{"arch": "poolformer", "input": "log_mel", "norm_position": "pre", "inner_norm": false, "moe_every": 2, "patch_size": [4, 4], "beta2": 0.99, "precondition_frequency": 25, "max_precond_dim": 1024, "steps": 20700}
Rows from block 5 of a small audio embedding model, named by matrix and row number. Rows with one number within an expert belong to one neuron, the router's apart. Each number is 128 + 24 x the weight over its row's rms, rounded and kept within 0 to 255. All counts start at 0. After the name is the row's rms in percent of the matrix's.
Before each expert's rows are labels from the 100 clips, of 14976, where the router gives the expert most weight on average: "strongest on" is what is common among them. Only what is clearly more common there than usual is listed. The data: synthesized solo parts of chorales (CocoChorales). In brackets: how many of the 100.
# router: router (model.blocks.5.mlp.router.weight, 4x192, trained with AdamW), inputs 0-95
# gate: expert gate (model.blocks.5.mlp.gate, 4x48x192), inputs 0-95
# up: expert up (model.blocks.5.mlp.up, 4x48x192), inputs 0-95
# down: expert down (model.blocks.5.mlp.down, 4x192x48, transposed), outputs 0-95

# expert 1
strongest on: bassoon (27); trombone (25)
router.1 077 [ 80  82 109 135 108  93 124 136 151 119 109 146 146 147 168 101 167 155  90 144 142 141 146  86 110 106 145 135 120 166 148 131 128 133 123 147 143 120 119 177 106 100 131 129  74 107 144 154 123 181  99 102 146 164  87  99 135 141 105  93 165 125 135 134 117 160 133 109 154 141 147 132 122 114 158 129 143 106  89 131 127  89  96 124 135 112 171 144  94 121 137 108 128 168 126 122]
gate.0 086 [133 121 144 146 151  83 103  79 106  85 112 123 130 108 162  84 120  62 135 139  87  93 150 139 153  81 111 129 126 115 146 140 125 104 137 114 142 108  92 142 145 117 119 105 142  93 143 109 114 140 131 103 141  98 107 141 125 147 121 110 113 104  86 134 133 125 149 147 109 105 160 129 148 133 124 155 101 160  92 159 152 193 160 168 116 123 137 135 107 127 164 129 100 145 114 107]
up.0 092 [120 136 155 131 130 130 167 156 136 133 117 116 133 111 133 151 133 110 126 179 107 172 110 142 105 158 162 111 126 106 113 146 148 139 126 141 126  76 195 120 127 157 173 119 115 142 132 131 144 120 144 140 121 111 135  93 111 102 112 137 125 142 156 109 123 129 117 139 125 150  78 163 112 140 128 129 124 104 115 124 120 126 102 136 102 116 126 108 138 130 163 138 143 130 139 129]
down.0 096 [119 137 167 165 132 132  94  83 120 115 129 157 161 140 142  85 105 147 135 122 117 134 109 136 142 141  98 136 117 117 136 141 158 133 118 138  79 145 116 132  96  90 108  93 120 110 152 148 131  96 136 134 112 134 150 114 121 194 116 121 105 172 131 134 146 149 120 146 151 136 162  79 114  98 112 106 143 133 134 113 157 107 162  99 138 127 131 112 143 113 113  93 125 123 133 103]
gate.1 081 [ 98 133  78 138 111 131 171  73 134 157 147 136 136 146 128 126 107 179 167 117 124 122  83 169 140 169 117 116 158 159 144 131 114 155 162 102 119 104 154 145 132 103 148 152 123 139 126 135 100 110 139 130 130 101 176 111 111 145 109 144 138 147 131 147 162 138 106 146 156 156 157 127 123 104 125 124 102 143 139  63 127 104 167 127 105 101 161  94 154 106 127 180  94 133 144 153]
up.1 086 [ 96  89  67 137 122 157 106 127 153 124 116 131 142 112 147 107 153 117 118 130 128 125  99 135  93 132 152 150 144 132 119 169 119 125 154 119 128 141 119 112 149 166 121 166 129 134 177 115 103  95 142 168 139 136 140 111 163 139 140  82 134 149 109 157 110 131 154 135 169 135 115  98 124 168 130 101  99 158 150 106 108 135 137 156 131  85 160 121 114 132 161 149 149 109 132 121]
down.1 084 [ 94 122 153 144 177  97 135 147 178  98 129 122 128 113 118 129 125 167 132 115 105 145  86 149 143 123 140 118  65 121 173 104 156 112 162 135 150 117 132 128 181 101 122 157 162 131  84 133 124 101 102  98 124 118 132 101 140 154 123 124 122 123 116 113 119  86  97 114 109 138 135 143  89 161 149 126 100 124 145  62 121 127 137 123 154 123 105 109 111 140 121 137 122 125 107 154]
gate.2 083 [130 149 146 158 119 136 158  71  99 133 105 160 156 113 187 131  91  85 128 100  95 183 158 115 130 150 101 213  95 148 137 160 154 142  84 115 134 101 165 121 123 141 134 116 115 165 102 181 161  86  93 139 105 151 142 119 113 138 114 124 112 148 109 126 131 163 142 136 168 129 122 131 166 150 112 150 135 115 142 117 147 151 103 147 114 167 141 151 118 144 112 121 103 124 121 140]
up.2 082 [125 112 132 135 117 109  85 143 133 134 111 157 138 124 145 103 102 118 126 133  80 135 186 113 145 158 122 182 125 148 133 103 121 151  83 104  87 123 137 130 104 118 156 166  97 106 120 148 109 130 105 124 141 136 125 120  70 117 144 172 140  99 130 137 107 143 114 149 158 120  94  97 117 135 114 141 137 109 121 135 143 131 119 107 145 150 145 135 132 104  85 150 126 152 137 185]
down.2 090 [132 115 116 132 111 123 130 100 166 119  68 127 141 119 140 100 140 130 140 120 132 114 134 127 100 143 130 103 159 177 135 203 116  98 136  86 166 139 147 143 154 127 148 128  98 136 120 156 132 130 125 157 162 120 136 107 140 149  96 140 165  96 103 125 130 147 101 134 126 126 134 150 138  91 113 151 155 105 125 120 152 129  78 162 131 141 163 128 123 125 145 148  65  96 111 175]
gate.3 077 [160  91 158 114 133 140 152 146 178 147 110 118 112 123 135 151  72  88 137 151 161  91 133 158 126 133 152 130  98 124 156 131 122 159 122 121 106 158 164 108 197 156 133  93 127 150 115 124 104 123 160 146 112 126 119 157 124 139 112 105 110 111 142  84 106 121 156 151 124 156  92 101 157 155  73 131 109 133 130 105 139 157 161 104 144 134 131 124 122 115 130 126 152 153  95 192]
up.3 085 [ 81 108 143 127 167 113 144 103 124 128 118 158 130 115  93 108 113 145 126 102 115 126 154 112 165 112  81 110 160 126 134 121 107 108 175 104 133 120 142 131 154 122 174 141 126 132 130 153 156 134 154 132 178 137 138 128 149 106 144 116 127  80 141 143 102 114 132  79 122 129 167 120 105 103 151 152 152 152 145 124 108 125 161 119 115  83 123 151 141 124 102 100 142 132 136 141]
down.3 090 [138 146 135 146 159 122 154 154 130 114 129 154 158  99 133 145 149 118 123 102 104 133 108 108 121 123 114 139 175 142 123 110 153 103 148 148 124 143 102 105 124 102 136 163 128 113 124 127 124  99 152 122 162 154 144 117 148 117 139  91 132 133 139 104 143 124 119 150 128  84 120 118  95 129 147 140 108 130 127 113 183 152 143 132 127 143 174 123 132 105 140 111 115 136 146 138]
gate.4 130 [165 106 121 109 122 128 165 130 116 145 104 179 121 138 111 114 128 125 132 158 109  96 112  95 125  94 143 100 139 111 144 125 143 166 164 158 107 141 135 114 120 132 110 149 124 103 115 122 127 179 130 132 127 163 103 101 138 149 135 110 124 162 118 138 136 143 117 154  91 123 123 159 114 140 194 133 147 110 136 137 109 122 107 153 151 115  98 139 112 138 182 149 151 116 132 179]
up.4 134 [163 107 123 121 121 128 142 128 135 132  93 161 134 134 117  91 119 127 134 150 103 108 106  91 133 108 127 131 101 120 140 131 157 139 180 109 127 144 147 111 124 134 112 153  94 108 120 103 118 174 137 127 133 166  86  98 119 165 134 119 112 167 121 149 135 140 119 153  90 109 131 149 122 146 194 118 155  98 144 139 114 116 119 162 141 116 116 145 121 158 189 140 136  98 133 152]
down.4 122 [137 139 114 140 139 117 118 120  99 139  79 145 112 112 153 118  97  96 151 159 140 119 114 169 131 119 153 132 118 129 151 194  80 174 135 141 121 133 129 122 145 116 106  96 147 105 127 123 129 133 114 115 141 129 124 144 131 151 111 121 134  64 134 126 142 140 120 134 129 117 111 126 119 120 136 159 108 136 125 109 105 159 166 159 139 116 164 121 126 118 165 134 121 145  70 110]

# expert 3
strongest on: tuba (47); note D3 (42)
router.3 094 [163 115 127  99 146 163 133 143 141 149 109 136 119 161  75 168 136 147 136 135  98  95  93 113 143 160 104 114 157 117 164 154 121 123 150 119 157 155 117 122 104 139 109  99 159  99 159 118 147 131 151 160 145 106 129 129 119 153 109 156  71 162 131 103 141  87 112 169 108 144 128 135  99 100 103  99 149 176 150 121 114 119  95 155 123 131  93 109 136 156  67 115 115 124 119 116]
gate.0 070 [161 118  90  98 129 153 178 170 109 134 110 124 109  68 148 123 142 122 124 128 188 103 119 110 105 147 137 135 129 111 146 124 105 112  98 126 118 189 168 172 152 153 142 117 155 106 120 142  97 145 108 131 133 151 157 124 144 119 133 132 129 129 146 126 162 135 118 134 149 127 125 151 115 168 142 121 167  95 164  58 141 143 122  71  82 127 143  87 112 137 179 140  92 132 111 169]
up.0 065 [125 135 148 126 114 127 147 140 115 116 162 132 118 151 104 107  78 121 119  89 141 136 108  97 161 130 124 127 114 139 129 121 141 133 178 143 168 206 166 129 104 114 139 147 141 111 155 116 100 126 152 123 114 117 110 102 127 108 157 126 177 125 148 140 119 130 154 112 129 134  77 123 125 143 138 137 127 115 130  79 121 141 116  98 128 192 121 137 113 137 116 153 123 126 102 138]
down.0 073 [160 120 104 132 104 139 103  86 130 134 129 115 102  84 147 129 112 140 118  89 150 105 101 134 117  96 143 105 111 113  97 154 123 176  96 140 144 127 158 148  79 123 118 147 148 139  99  92 160 128 145 140 101 169 125 126 133 117  91 163 135 150 104 120 120 142 142 108  89 130 109 132 104 149 157 114 125 112 100 122 108 138 145 146 119 139 114 137 102 126  95 134 143 156 122 110]
gate.1 076 [129 162 184 122 129 116 156 141 122  90 182 132  95 136  94 138 130 145 161 142 113 132 116 161 156 117  96 148 124  77 152 105 112 134 127 141 102  83 131 123 113 130 112 104 123 142 137 138 165 170 105 133  95 131 158 158 144 113 127 143 136 210  87 137 160  97 105 134  84 117 134 124 142 158 134  97  87 121 106 164 115 129 123  61 134 165 142 106 122 135 134 136 151 129 152 129]
up.1 073 [105 143 141 115 133 112 126 111 156 146 124 124 123 143  95  86 152 168 118 145 120 140 135 170 139 138 127 100  95 114 132 127 142 115 118 150 181 150 203 101 140 155 175 152 143 116 130 120 124 132 154 143 128 131 167 141 127 144 127 138  87 139 127  56 121 134 149 145 171 132 130 150 133 100 152 145 125 126 196 139  95 121  88 126 147 151 107 137 102 130 168 128 121 150 176 135]
down.1 076 [150 114  98  78 123 143 121 146 120  99 174 112 157  93 121 129 123 129 133 139 150 159 128  51 152 142 155 140  83 125 131 124  88 115 129 117 162 113 111 153 132 147 145  97  83 153 141 136 140 117 121 116 193  82 143 132 140 101 140 141 106 133 125 118 128  74 134 108 145 149 131  75 119 142 154  66 117 114 140  83 138 113 106 119 153 119 116 113 135 129 125 114 164 131 111 148]
gate.2 084 [ 67  85 130 125 151  97 113  95 108 140 120 114 170 163 132  72 102 104 129 115 143 155 120 131 171 132 154 148 134 124 140 144 138 175 109 106 125 115 104 152 146 161 130 112 110 126 164 179 132 119  79 102 185 111 139 109 139 147 141 138 169 148 123 140 150 154 145 142  95 144 104 127 135 114 157 151 121 138 147  82  79 115 136 128 143 139 129 154 112 144 139 163 184 121 122 139]
up.2 075 [123 148 154  63 135 125 127 104 126  99 197 159 136 150 129 136 115 118 109 115  78 130  94 151 103 178 110  91  95 115 104 156 121 151 134 156 130 144 164 127 107 130 103 152 143 139 137 129 109 148 138  90 168 135 146  91 124 139 118 130 113 124 116 142 121 125 133 144 104 144 153  87 119  96 144 126  72 107  99 144 126 155 125 128 125 127  88 134 139 133 140  96 138 136 158 142]
down.2 071 [ 92 121 151 143 114 140 134 136 129 132 153 196 150 155 116  84 119 116 115 136 133 106 138 142 109  86  97 128 101  81 153 131 118  94 118 139 146 136 138 132 123 162 156  97 121 118 116 133 103 118 137  90 112 175 121 126  95 123 131 148 159  78 149 135 147 119 120 159 163 108 132 114 139 160 101 125 135 123  93  78 177 100 124 138 118 148 143 138 144 164 106 116 156 110 151 165]
gate.3 121 [158 117  99 126 121 111  73 163 138 135  95 145 141 147 131 109 116 155 141  78 115 180  79 130 115 149 166 103 160 153 132 147 116 132 164 145 125 115  77 108 151 166 141 132  98 149 119 123 159 113 136 137 130 107 129 152 129 130 116  90  97 153 168 124 149 110 108 146 128 104  75 122  79 152 133 112 120  97  98 136 133  95 134 139 122 130  96 148 116 154 114 150 129 126 112 104]
up.3 129 [120 116 148 119 104 134 124 142 132 163 123 111 126 110 117 151 128 108 161 138 113 159  96  94 101 158 160 102 147 147 125 155 137 118 150 124 151 128 121  79 131 146 143 108 145 169 129 112 164 127 142 161 111  94 129 138 151 159 144 106 136 110 112 139 174  92 125 161 125 133 119 114 118 157 114 133 136  94  90  71 130 122  88 153 121 171 123 130 110 131 142  95 163 151  62 105]
down.3 106 [136 145 115 116 115 140 120 113 157 140 113 119 106 144 156 170 132 105 165 178 100 126 130  56 131 136 138 159 145  76 125 153  95 159 126 149 145 126 157 159 141 124 155  93 132 126 132 114 136 131 114  91 106  92 135 116 123 133 111 135 127 183 141 150  99 113 155  79  85  85 104  97 169 139 130 119 142 129 124 180 121 128 160 151 128 145 132 149  68 127 157 128 118 161 114 122]
gate.4 109 [147 120 110 129 133 147 115 117 103 152 104 115 152 125 156 142 112 133 128 167 106 133  69 117 111 146 118  97 180 128  95 141 138  92 201  97 124  96  97 101 140 153 165 143 132  96 122 104 120 129 111 134 106 148 113 178 144 144 118 107 161 135  88 119 131 105 138 143 122 141 148 100 107 137 138 150 119 115  85 138 144 136 117 194 132 170 176 164 111 145 158 122 181 136  86 126]
up.4 100 [168 124  92 131 129 120  43 143  94 125  85 134 124 124 133 129  93 124 106 128  92 155 102 150 144 185 150  95 145 117 100 150 116 147 156  99 119  91 120 122 106 130 156 147 108 129 144 168 137 101 101  81 126 134 118 152 124 139 117 172 149 112 118 138 175 138 148 135 131 159 114 108 131 128  88 112 122 153 110 127 119 136 137 151 136 126 144 152 103  87 104 104 137 120 127 166]
down.4 108 [110 123  95 148 114 100 140 149 155 127 108 146 125 110 107 162 156 114 122 106 128 191  94 126 121 119 154 150 161 130 110 137 122 157 121 126 125 125 152 124 153 153 119 144 135 121  97 144 159 144 143 140 105 139 133 125 142 150 126 125 115 213 122 132 128 123 142  82 121 118 128 125 144 135 119 159  85  96 119 106 130 189 105 141 112 116 132 113 120  96  91 120 123 131 136 127]

# expert 0
strongest on: violin (84); note C#5 (73); note B4 (50)
router.0 102 [120 120 179 160 119 112 151 109 167  89 109 113 116 124 133 111  86 121 128 133 158 150 140 156 121 125 160 134 117 111 114 111 156 143 123 115 123 143 140 126 168 143 104 156  89 128 142 121  94 162 104 110 116 150  87  92 158  90 158  76 179 112 144 165 109 148 106  75 138 123  79 128 165 144 156 145 110  98 106 123 116 162 155  64 122  98 164 122  79  88 145 158 171 121 120 138]
gate.0 074 [123 124 154 132 115 111 138 111 155 153 104 140 144 138  85 100 184 119 120 133 123 107 146 137 124 135 147 107 132 125 133 183 114 128  96 143 146 117 171  92  97 120 108 136 123 139 139 129 165 133 155 147 160 128 135 144 131 170 133 127 163 131 119 132  80 104 134  84 102 140 117 139 159  63 136 155 107 107 119 101 149  86 154  75 114 149  98 130 163 185 122 109 129 109 154 124]
up.0 075 [134 150 101 125 108 130  79 116 125 110 121 123 153 125 121 168 146 146 133 126 111 109 183 171 167 140 131 176 110 115 137 131 168 136 142  79 114  95 143 150 115 162 153 114 138 119 122  95 105 107 107 106 140 112 130 157 133  65  91 148 139 114 102  81 178 175 132  93 125 163 128 133 125 168 143 154 135  63 125 136 118 103 114 136 147 105 128 121 118  87 141 174 153 110 158 143]
down.0 077 [104 105  69 143 110 150 138 125 191 132 120 134 136 110 132 115 165 104 111 126 155 129 165 162 115 137 187 142 137  86 117 133 143 147 151 110 108 126 121  85  79 128 141 156 118 124 139 127 110 124 121 131 139 107 105 111 143 172 136 115 140 126  68 126 122 140 154 143 160 156 129 104 141 109 152 158  90 131 136 174 152 111 121 113 159 124 148 133 130 147  84 124 130 107 139 126]
gate.1 097 [134 155 114 152 109 127 153 108 121 171 136 122 140 102 157 111  95 166 140  79 118 106  82 180 112 120 137 107 135  85  99 134 139 136 130  91 191 156 140 173 155 152 128  72 163 138 107 109 127 109 139 163 112 172 151 138 119 147 123  95 154 110 121 145 122 117 164 100 139 149 119 160 115  91 139 124 142 121 168 115 125 100  94 102 106 165 156 123 150 162 192 149 143 156 126  80]
up.1 094 [147 108 106 136 154 127 116 133 123  88 148 134 119 154 102 136 121 125 129 180 112 131 171  82 190 110 114 147 107 128 158 148 123 129 139 150  90 130 142 150 110 130 155 129  68 122 113 154 141 134 125  94 134  96 101 121 122 108 101 163 153 164 120  89 105 143  99 103 131 120 114  83 132 146 113 150 101 109 117 165 134 154  99 103 144 126 119 127 151 111 142 137 122 130 133 145]
down.1 098 [170 111 140 132 118  83 147  88 175 148  90 135 121 129 123 193  99  97 125 134 120 165 122 128  70 120 137 131 105 140 121 180  84 120 126 147 133 103 115 136 124 125 145 134 185 130  88 145 138  94 135 116 108 164 113  84 120 174 113 109 146 163 105 128 133 115 129  99  74 147 128 117 140 101  80 136 100 115 132 130 123 125 119 151 145 142  81 120  83 133 138 114 136 145 120 157]
gate.2 087 [190 122 118  85  92 105 154 153  89 112 192 113 144 160 126 143 119  82 143 103 119 156 150  97 124 135 123 143 129 108  94 128 156 118 132 167 125  78 126 122  97 147 126 135 163  91 129 162 108 115 117 134 100 128 121 106 152 106 148 126 134 116 144 114 144 133 120 137 110 115 105 111 144 120 130  94 130  90 123 162 155  98  79 162 134 109 118 130 111 136 147 128 120 101 131  86]
up.2 086 [166 128 106  68 105 108 147 115 122 118 169 110 104 124 126 172 120  71 146 106 116 148 112 118 111 102 150 107 121  96 111  92 155 100 138 151 142 117 108 123 108 121 139 135 159  75 137 124 121 121 108 118 115 176 108 105 165 125 139  84 131 112 156 135 145 139  94 134  94 131 129 142 121 113 132 118 140  66 122 109 136  98 138 118 106 107 121 116 115 162 155 119 145 152 116  74]
down.2 087 [101 138 147  55 109 144 147 118 153 122  81 144 129 143 140 150 167 124  96 117 143  90 126 111 133 160 144 127 140  92 130 166 138 122 123 108 131 120  74 168  90 123 144 158 140  96 145 135 108 154 118 107 114 160  94 133 154 122 155 135 127 137 134 125 160  85 146 124 123 147 136 118  88 125 113 156 165 128 107 101 156 122  71 167 104 149 109 116 111 146 155 172 161 132 190 144]
gate.3 099 [ 62  87 107 135 147 107 159  80 155 130  94 134 142 115 152 145 120 135 141 112 144 184 148 116  83 106 153 160 143 134  91 114 132 115 149 145 107  96  85 118 126 139 125 162 117  89 144 158 159 101 115 100 117 103  59 140 137 127 114 156 155  79 143 119 133 144 164 125  99 134 145  87 128  85  88 134 134 137 127  78 145 166 106 119  95 127 129 124 114 128 143 103 152 133 143 122]
up.3 102 [ 74  97  97 130 141 110 127 127 124 129 137 144 149 120 122 134 150 120 109 118 133 148 118 113  89  87 136 167 142 145 101 110 129 133 177 154 126 101  84 114 111 136 155 146 133  94 146 183 165  85 116 107 132  93  89 133 129 122 110 176 167 108 120 105 134 116 142 125 108 138 177 100 144  92  80 121 110 159 143  89 156  97 118 108 119 101 132 117 130 104 123 107 134 120 126 142]
down.3 099 [138 111 101 124 121 152 108 131 125 134 127 151 143 129 111 107  97 126 129 133  78 140 133 138 128 167 176 126 113 152 109  99 117 110 118 121 139 114 114 115  80 106 123 130 150 120 155 136 141 106 120 140 128  82 130  84 122 111  96 131 157 143 144  92 167  65 135 110 159 122 120  89  93 122  87 146  98 124 117 193 190 155 131 111 126 111 123  89 120 112  86 123 138 130 160 130]
gate.4 091 [137 159 108 113 131 147 186 131  90 135 134 124 148 146 148 125 125 147 106 106 145  87 119 123 125 147 140 154  96 149 102 111 134 151 109 123 162 109 135 113 153 160 142 102 145 138 135 168 109 136 141 133 114 175 156 124 120 137 175 157 117  61 174 167 153 127 118 140 104 134 178 100 114 134 117 105 127 115 141 107 125 148 126 107 123  79 162 118 112 126 116 117 158 123 101  90]
up.4 086 [129 123 156 154 152 115  92  97 168 100  78 147 129 155 117 111 103 131 115 165 158 189 128 120 139 130 116 100 165 126 168 129 124 111 149 123  97 198 115 107 101  89  85 162  99 128 124 138 129 123 101 117 155  91 101 122 160 173 116 157 141 192 105  85 133 131 123 136 148 128 106 160 144 155 157 150 128 130  87 125 137 165 118 154 119 175 107  87 144 113 134 118 103 154 146 150]
down.4 095 [122 118 118 147 130  87 148  96 112 150 173 153 147 166 139 157 141 118 125 123 108 153 139 159 145 147 123 149  99 151 127 156 152 156 114 111 123 116 131 127 144 132 145 127 119 130  90 153 115 121 138 110 124 118 119 156 110 131 133  95 137 148 146 131 151 131 125 173 124 133 105 152 146 150  95  95 121 124 111  72 172 114 124 115  81 133 104 120 122 133 125  84 153 132 145 132]

# expert 2
strongest on: cello (94); note C4 (41); note D#4 (40); note A#3 (39)
router.2 121 [135 169 124 140 154 146 117 136  76 135 181  98 120  99 107 126 116 100 173 106  99 115 127 135 114 134 120 139 106 124 100 107 137 128 121 146 103 121 149 103 153 134 150 123 184 145  98 132 135  87 153 135 112  90 176 182  88 124 130 133  88 150 112 128 162 119 150 132 100 146 120 136 139 154 119 132 151 129 153 145 145 134 151 173 137 144  92  97 162 128 145 140 122 119 145 137]
gate.0 086 [111 113 117  82 126 160 123 131 142 138  98 167 120 101 124 137 151  75 128 100 150 131 158 106 133 110  98 129 140 109 111 136 120 163 131 139  96 185 111 124 129 200 125 133 140 147 142 129 135 107 135 121 121 125 115 119 120 132 156 149 190 101 104 136 106 139 105 128  89 101 102 157 129 128 122 158 130 125 140  76 104 154 106 127 172 155 123 139  98 122 203 153 154  85 120 117]
up.0 087 [124 172 152 139 118 116 156 114 151 117 161 146 138  95 114 142 116 137 138 134 111 125 128 130  70 157 156 126 106 164 120 135 160 108 115 156 170 103 130 118 119  96 126 123 156 113 129 142 103 168 146 102 145 167 163  94 142 125 108 107  88 111 165 122 191 126 163 148 174 155 137  74 131 118 151 102  90 142 118 105 154 145 171 140  92  97 174  86 151 122  72 143 126 185 122 118]
down.0 103 [143 158 173 100  89 158 129 163 141 143  93 113 152 115 128 120 140 147 132 109  81 114 103 157 107 135 120 108 127 198  95 123 152 131 128 114 144 109 140 152 123 123  63 105 142 113 154 123 110 105 109 136 140  95 121 110 153 140 145 153 142 121 126 124 118 128 100 123 121 100 159 105 118 125 111 130 127 123 124 161  75 148 150 119 108 158 115 112 127 121  93 133  96 142 111 149]
gate.1 099 [112 138 132 112 159 116 153  98 132 134 112  76 146 133 138 142 122 115 119 135 104 167 171 102 137 143 188  96 143 181 103 147 107 120 118 125 118 168 155 120 106  98 196 116 151 128  88 115 156 118 121  93 163 130 132 118 146 146 130 120 145 142 113 111 105 138 129 178  89 106 159 111 138 128 117 127 138 115 176  63 150 108 155 122 152 143 138 121  91 112 184 105 135 158 122 164]
up.1 098 [123 114 126 140 161 161 138  72 135 133 143 173  99 127 125 104 149 142 183 137 167 174 116 131 119 152 125 145 120 134 128 135 126 124 164 117 117 110  95 114 103 122  74 143 111 115 105 132 170 152 125 127 111  96 127 133 144 113 143 112 122 114 115 136 106 128 108 109 142 131  77  92 122 108 139 134 135 124 128 132 142 142 178 151 136 106 188  98 108 134 118 140 142 102 149 132]
down.1 087 [132 144 141 111 131 141 136 123 116  94 134  97 117 135 117 137 103 126 127 103 137  84 105 112 180 143 131 132 124  78 121  51 135 162 160 111 114 110 120 130 107 130 132 112 151 130 168 107 122 132 144 113 157 109 146 106 139 108 125 106 134 179 121 124 127 121  96 175 105  99 146 146 132 107 110 124 114 122 152  90 140 146 108 134 107 110 119 126 158  82 147 143  96 139 149  98]
gate.2 115 [129 149 119 117 150 143  87 141 132 144 152 131 126 116 153 131  89 129 132  82  97 152  96 113 110 122 116 116 132 166 143 120 110 111 130 155 172 147 102 121  85 162 112 142 151 173 126 145 186 124 154 126 113 111 130 131 146 163 115  99 125 112 150  99 141 101 103 122  71  96  85 128 132 162 101  95 118 104  97 123 126 135 119 134 122 116 140 122 154  97 123  98 145  74  90 145]
up.2 121 [117 102 146 120 138 145 122 104 164 115 139 115 123 109 112 172 102 113 134  53 108 156 145 112 155 122 125 145 139 145 150 124 118 147 133 121 158 158 142 106 126 148 162 131 147 166 120 112 177 151 157 131 115 130 141 121 131 130 110  88 113 123 153 101 148 122 120 115 111  94  90 155 136 110 121 119 147  90  99 120 124 130 127 162 125 143 111 101 124 109 143  98 152  92 132 120]
down.2 107 [113 150 116 139 146 137 152 127 127 163 184 121 147 112 145 142 141 132 139  94 140 141 114  91 113 108 142 126  87  86 133 123 103 150  96 120 124 154 141 119 137 106 110 119 142 103 178 144 137 146 158 159 140  91 161 136 153 152 120 144 118  41 145  94 135  94 145  91 145 153 132 116 114  94 103 133 125 139 124 141 142 136 142 128 126 133 119 125 149 101 153 141 170 129 144 156]
gate.3 087 [155 132 183 166 140 138 118  89 152 142 116 145 150 144 150 142 116 146 181 158 161 126 117 145 148 122 155 134 144 137 116 106 154 113 144  98 103 211  94 133  99 139 139 146 109 126 120 154 157 162 142 132 131 149 127 118 107  96 146 128 117 144 126 117 106 124 141 139 120 139  75 118 144 185 108 148 162 116 126  78 157 160  60 139 159 141 108 125 149 151 158 139 142 131 179 125]
up.3 090 [137 141 168 124 124 128 149 123 135 137 148 145 146 120  98 159 112 159 151 142 143 159 101 136 142 140 116 132 156 132 109  94 142 148 112 135 106 181  97 137 134 131 133 127 128 156 104 168 130 154 152 137  92 139 147 101  87  90 130 158 127 167 124 102 109 100 149 137 143 116  86 118 114 151 141 129 145  87 148  52 140 148 107 129 169 159  94 121 131 160 122 110 138 127 174 115]
down.3 102 [134 149 127 133 183 135 116 137 145 138  98 153 101 124 114 134 139  93 122 130 162 146 164 103 149 119 139 115  96 160 106 102 121 122 137 112 114 104 133 140 125  98 148 169 129 144 115 126 170  96  94 138 119 146 115 154  83 165 147 150 124 175 163 122 148  77 142 146 137 165 140 122 114 168 147 115 121 151 167 157 149 116 115 132 142 100 148 140  94 112  89 128  90  92 172  90]
gate.4 113 [ 99 158  99 103 136 134 147 189  90 128 138  93 139 140 147 125 119 161 155 143 140  75  80 128 104 156 115  91 163 137  88  89 125 143 134 171 151 125 136 139 129 199 133 134 146 151 120  90 173 165 118 121 107 136 142 119 103 119 125 111 102 143 123 133 133 147 111  97 111 157 118 153 111 124 141 123 157 205 143 111 105 143  80 130 151 151 148 143 121 151 102 164 130 142 140 127]
up.4 109 [161 108 120 135 114 130  73 100 142 101 112 155 107 148 150 114 153 110  94 115 120 141 143 116 132 108 127 143  85 114 142 179 111 107 112  85 123 119  93 110 121  52 136 138 134  93 136 170  83 112 137 125 142 141 106 139 155 130 128 147 158 116 129 122 127 114 121 130 146 114 134  90 137 148 118 110  96  58 100 145 130 109 176 150 111  97 113  90 160 106 145  99 125 136  90 135]
down.4 109 [110  89  99 115 173 125 111 157  65 131 106 164 138 106 133 140 169 114 113 110  99 112 130 108 140 113 110 146 151 142 132 124 125  94 126 123 107 138 111 135 162 123 146  90 129 111 109 118 143 116 112 123 147 153 147 140 112 199 137 153 144 147 152 103 134 123 141 104 128 183 122 135 138 150 145  99 118 119 142 102 141  54 127 146 115 142 115 112 125 108 177 100 118 143 165 123]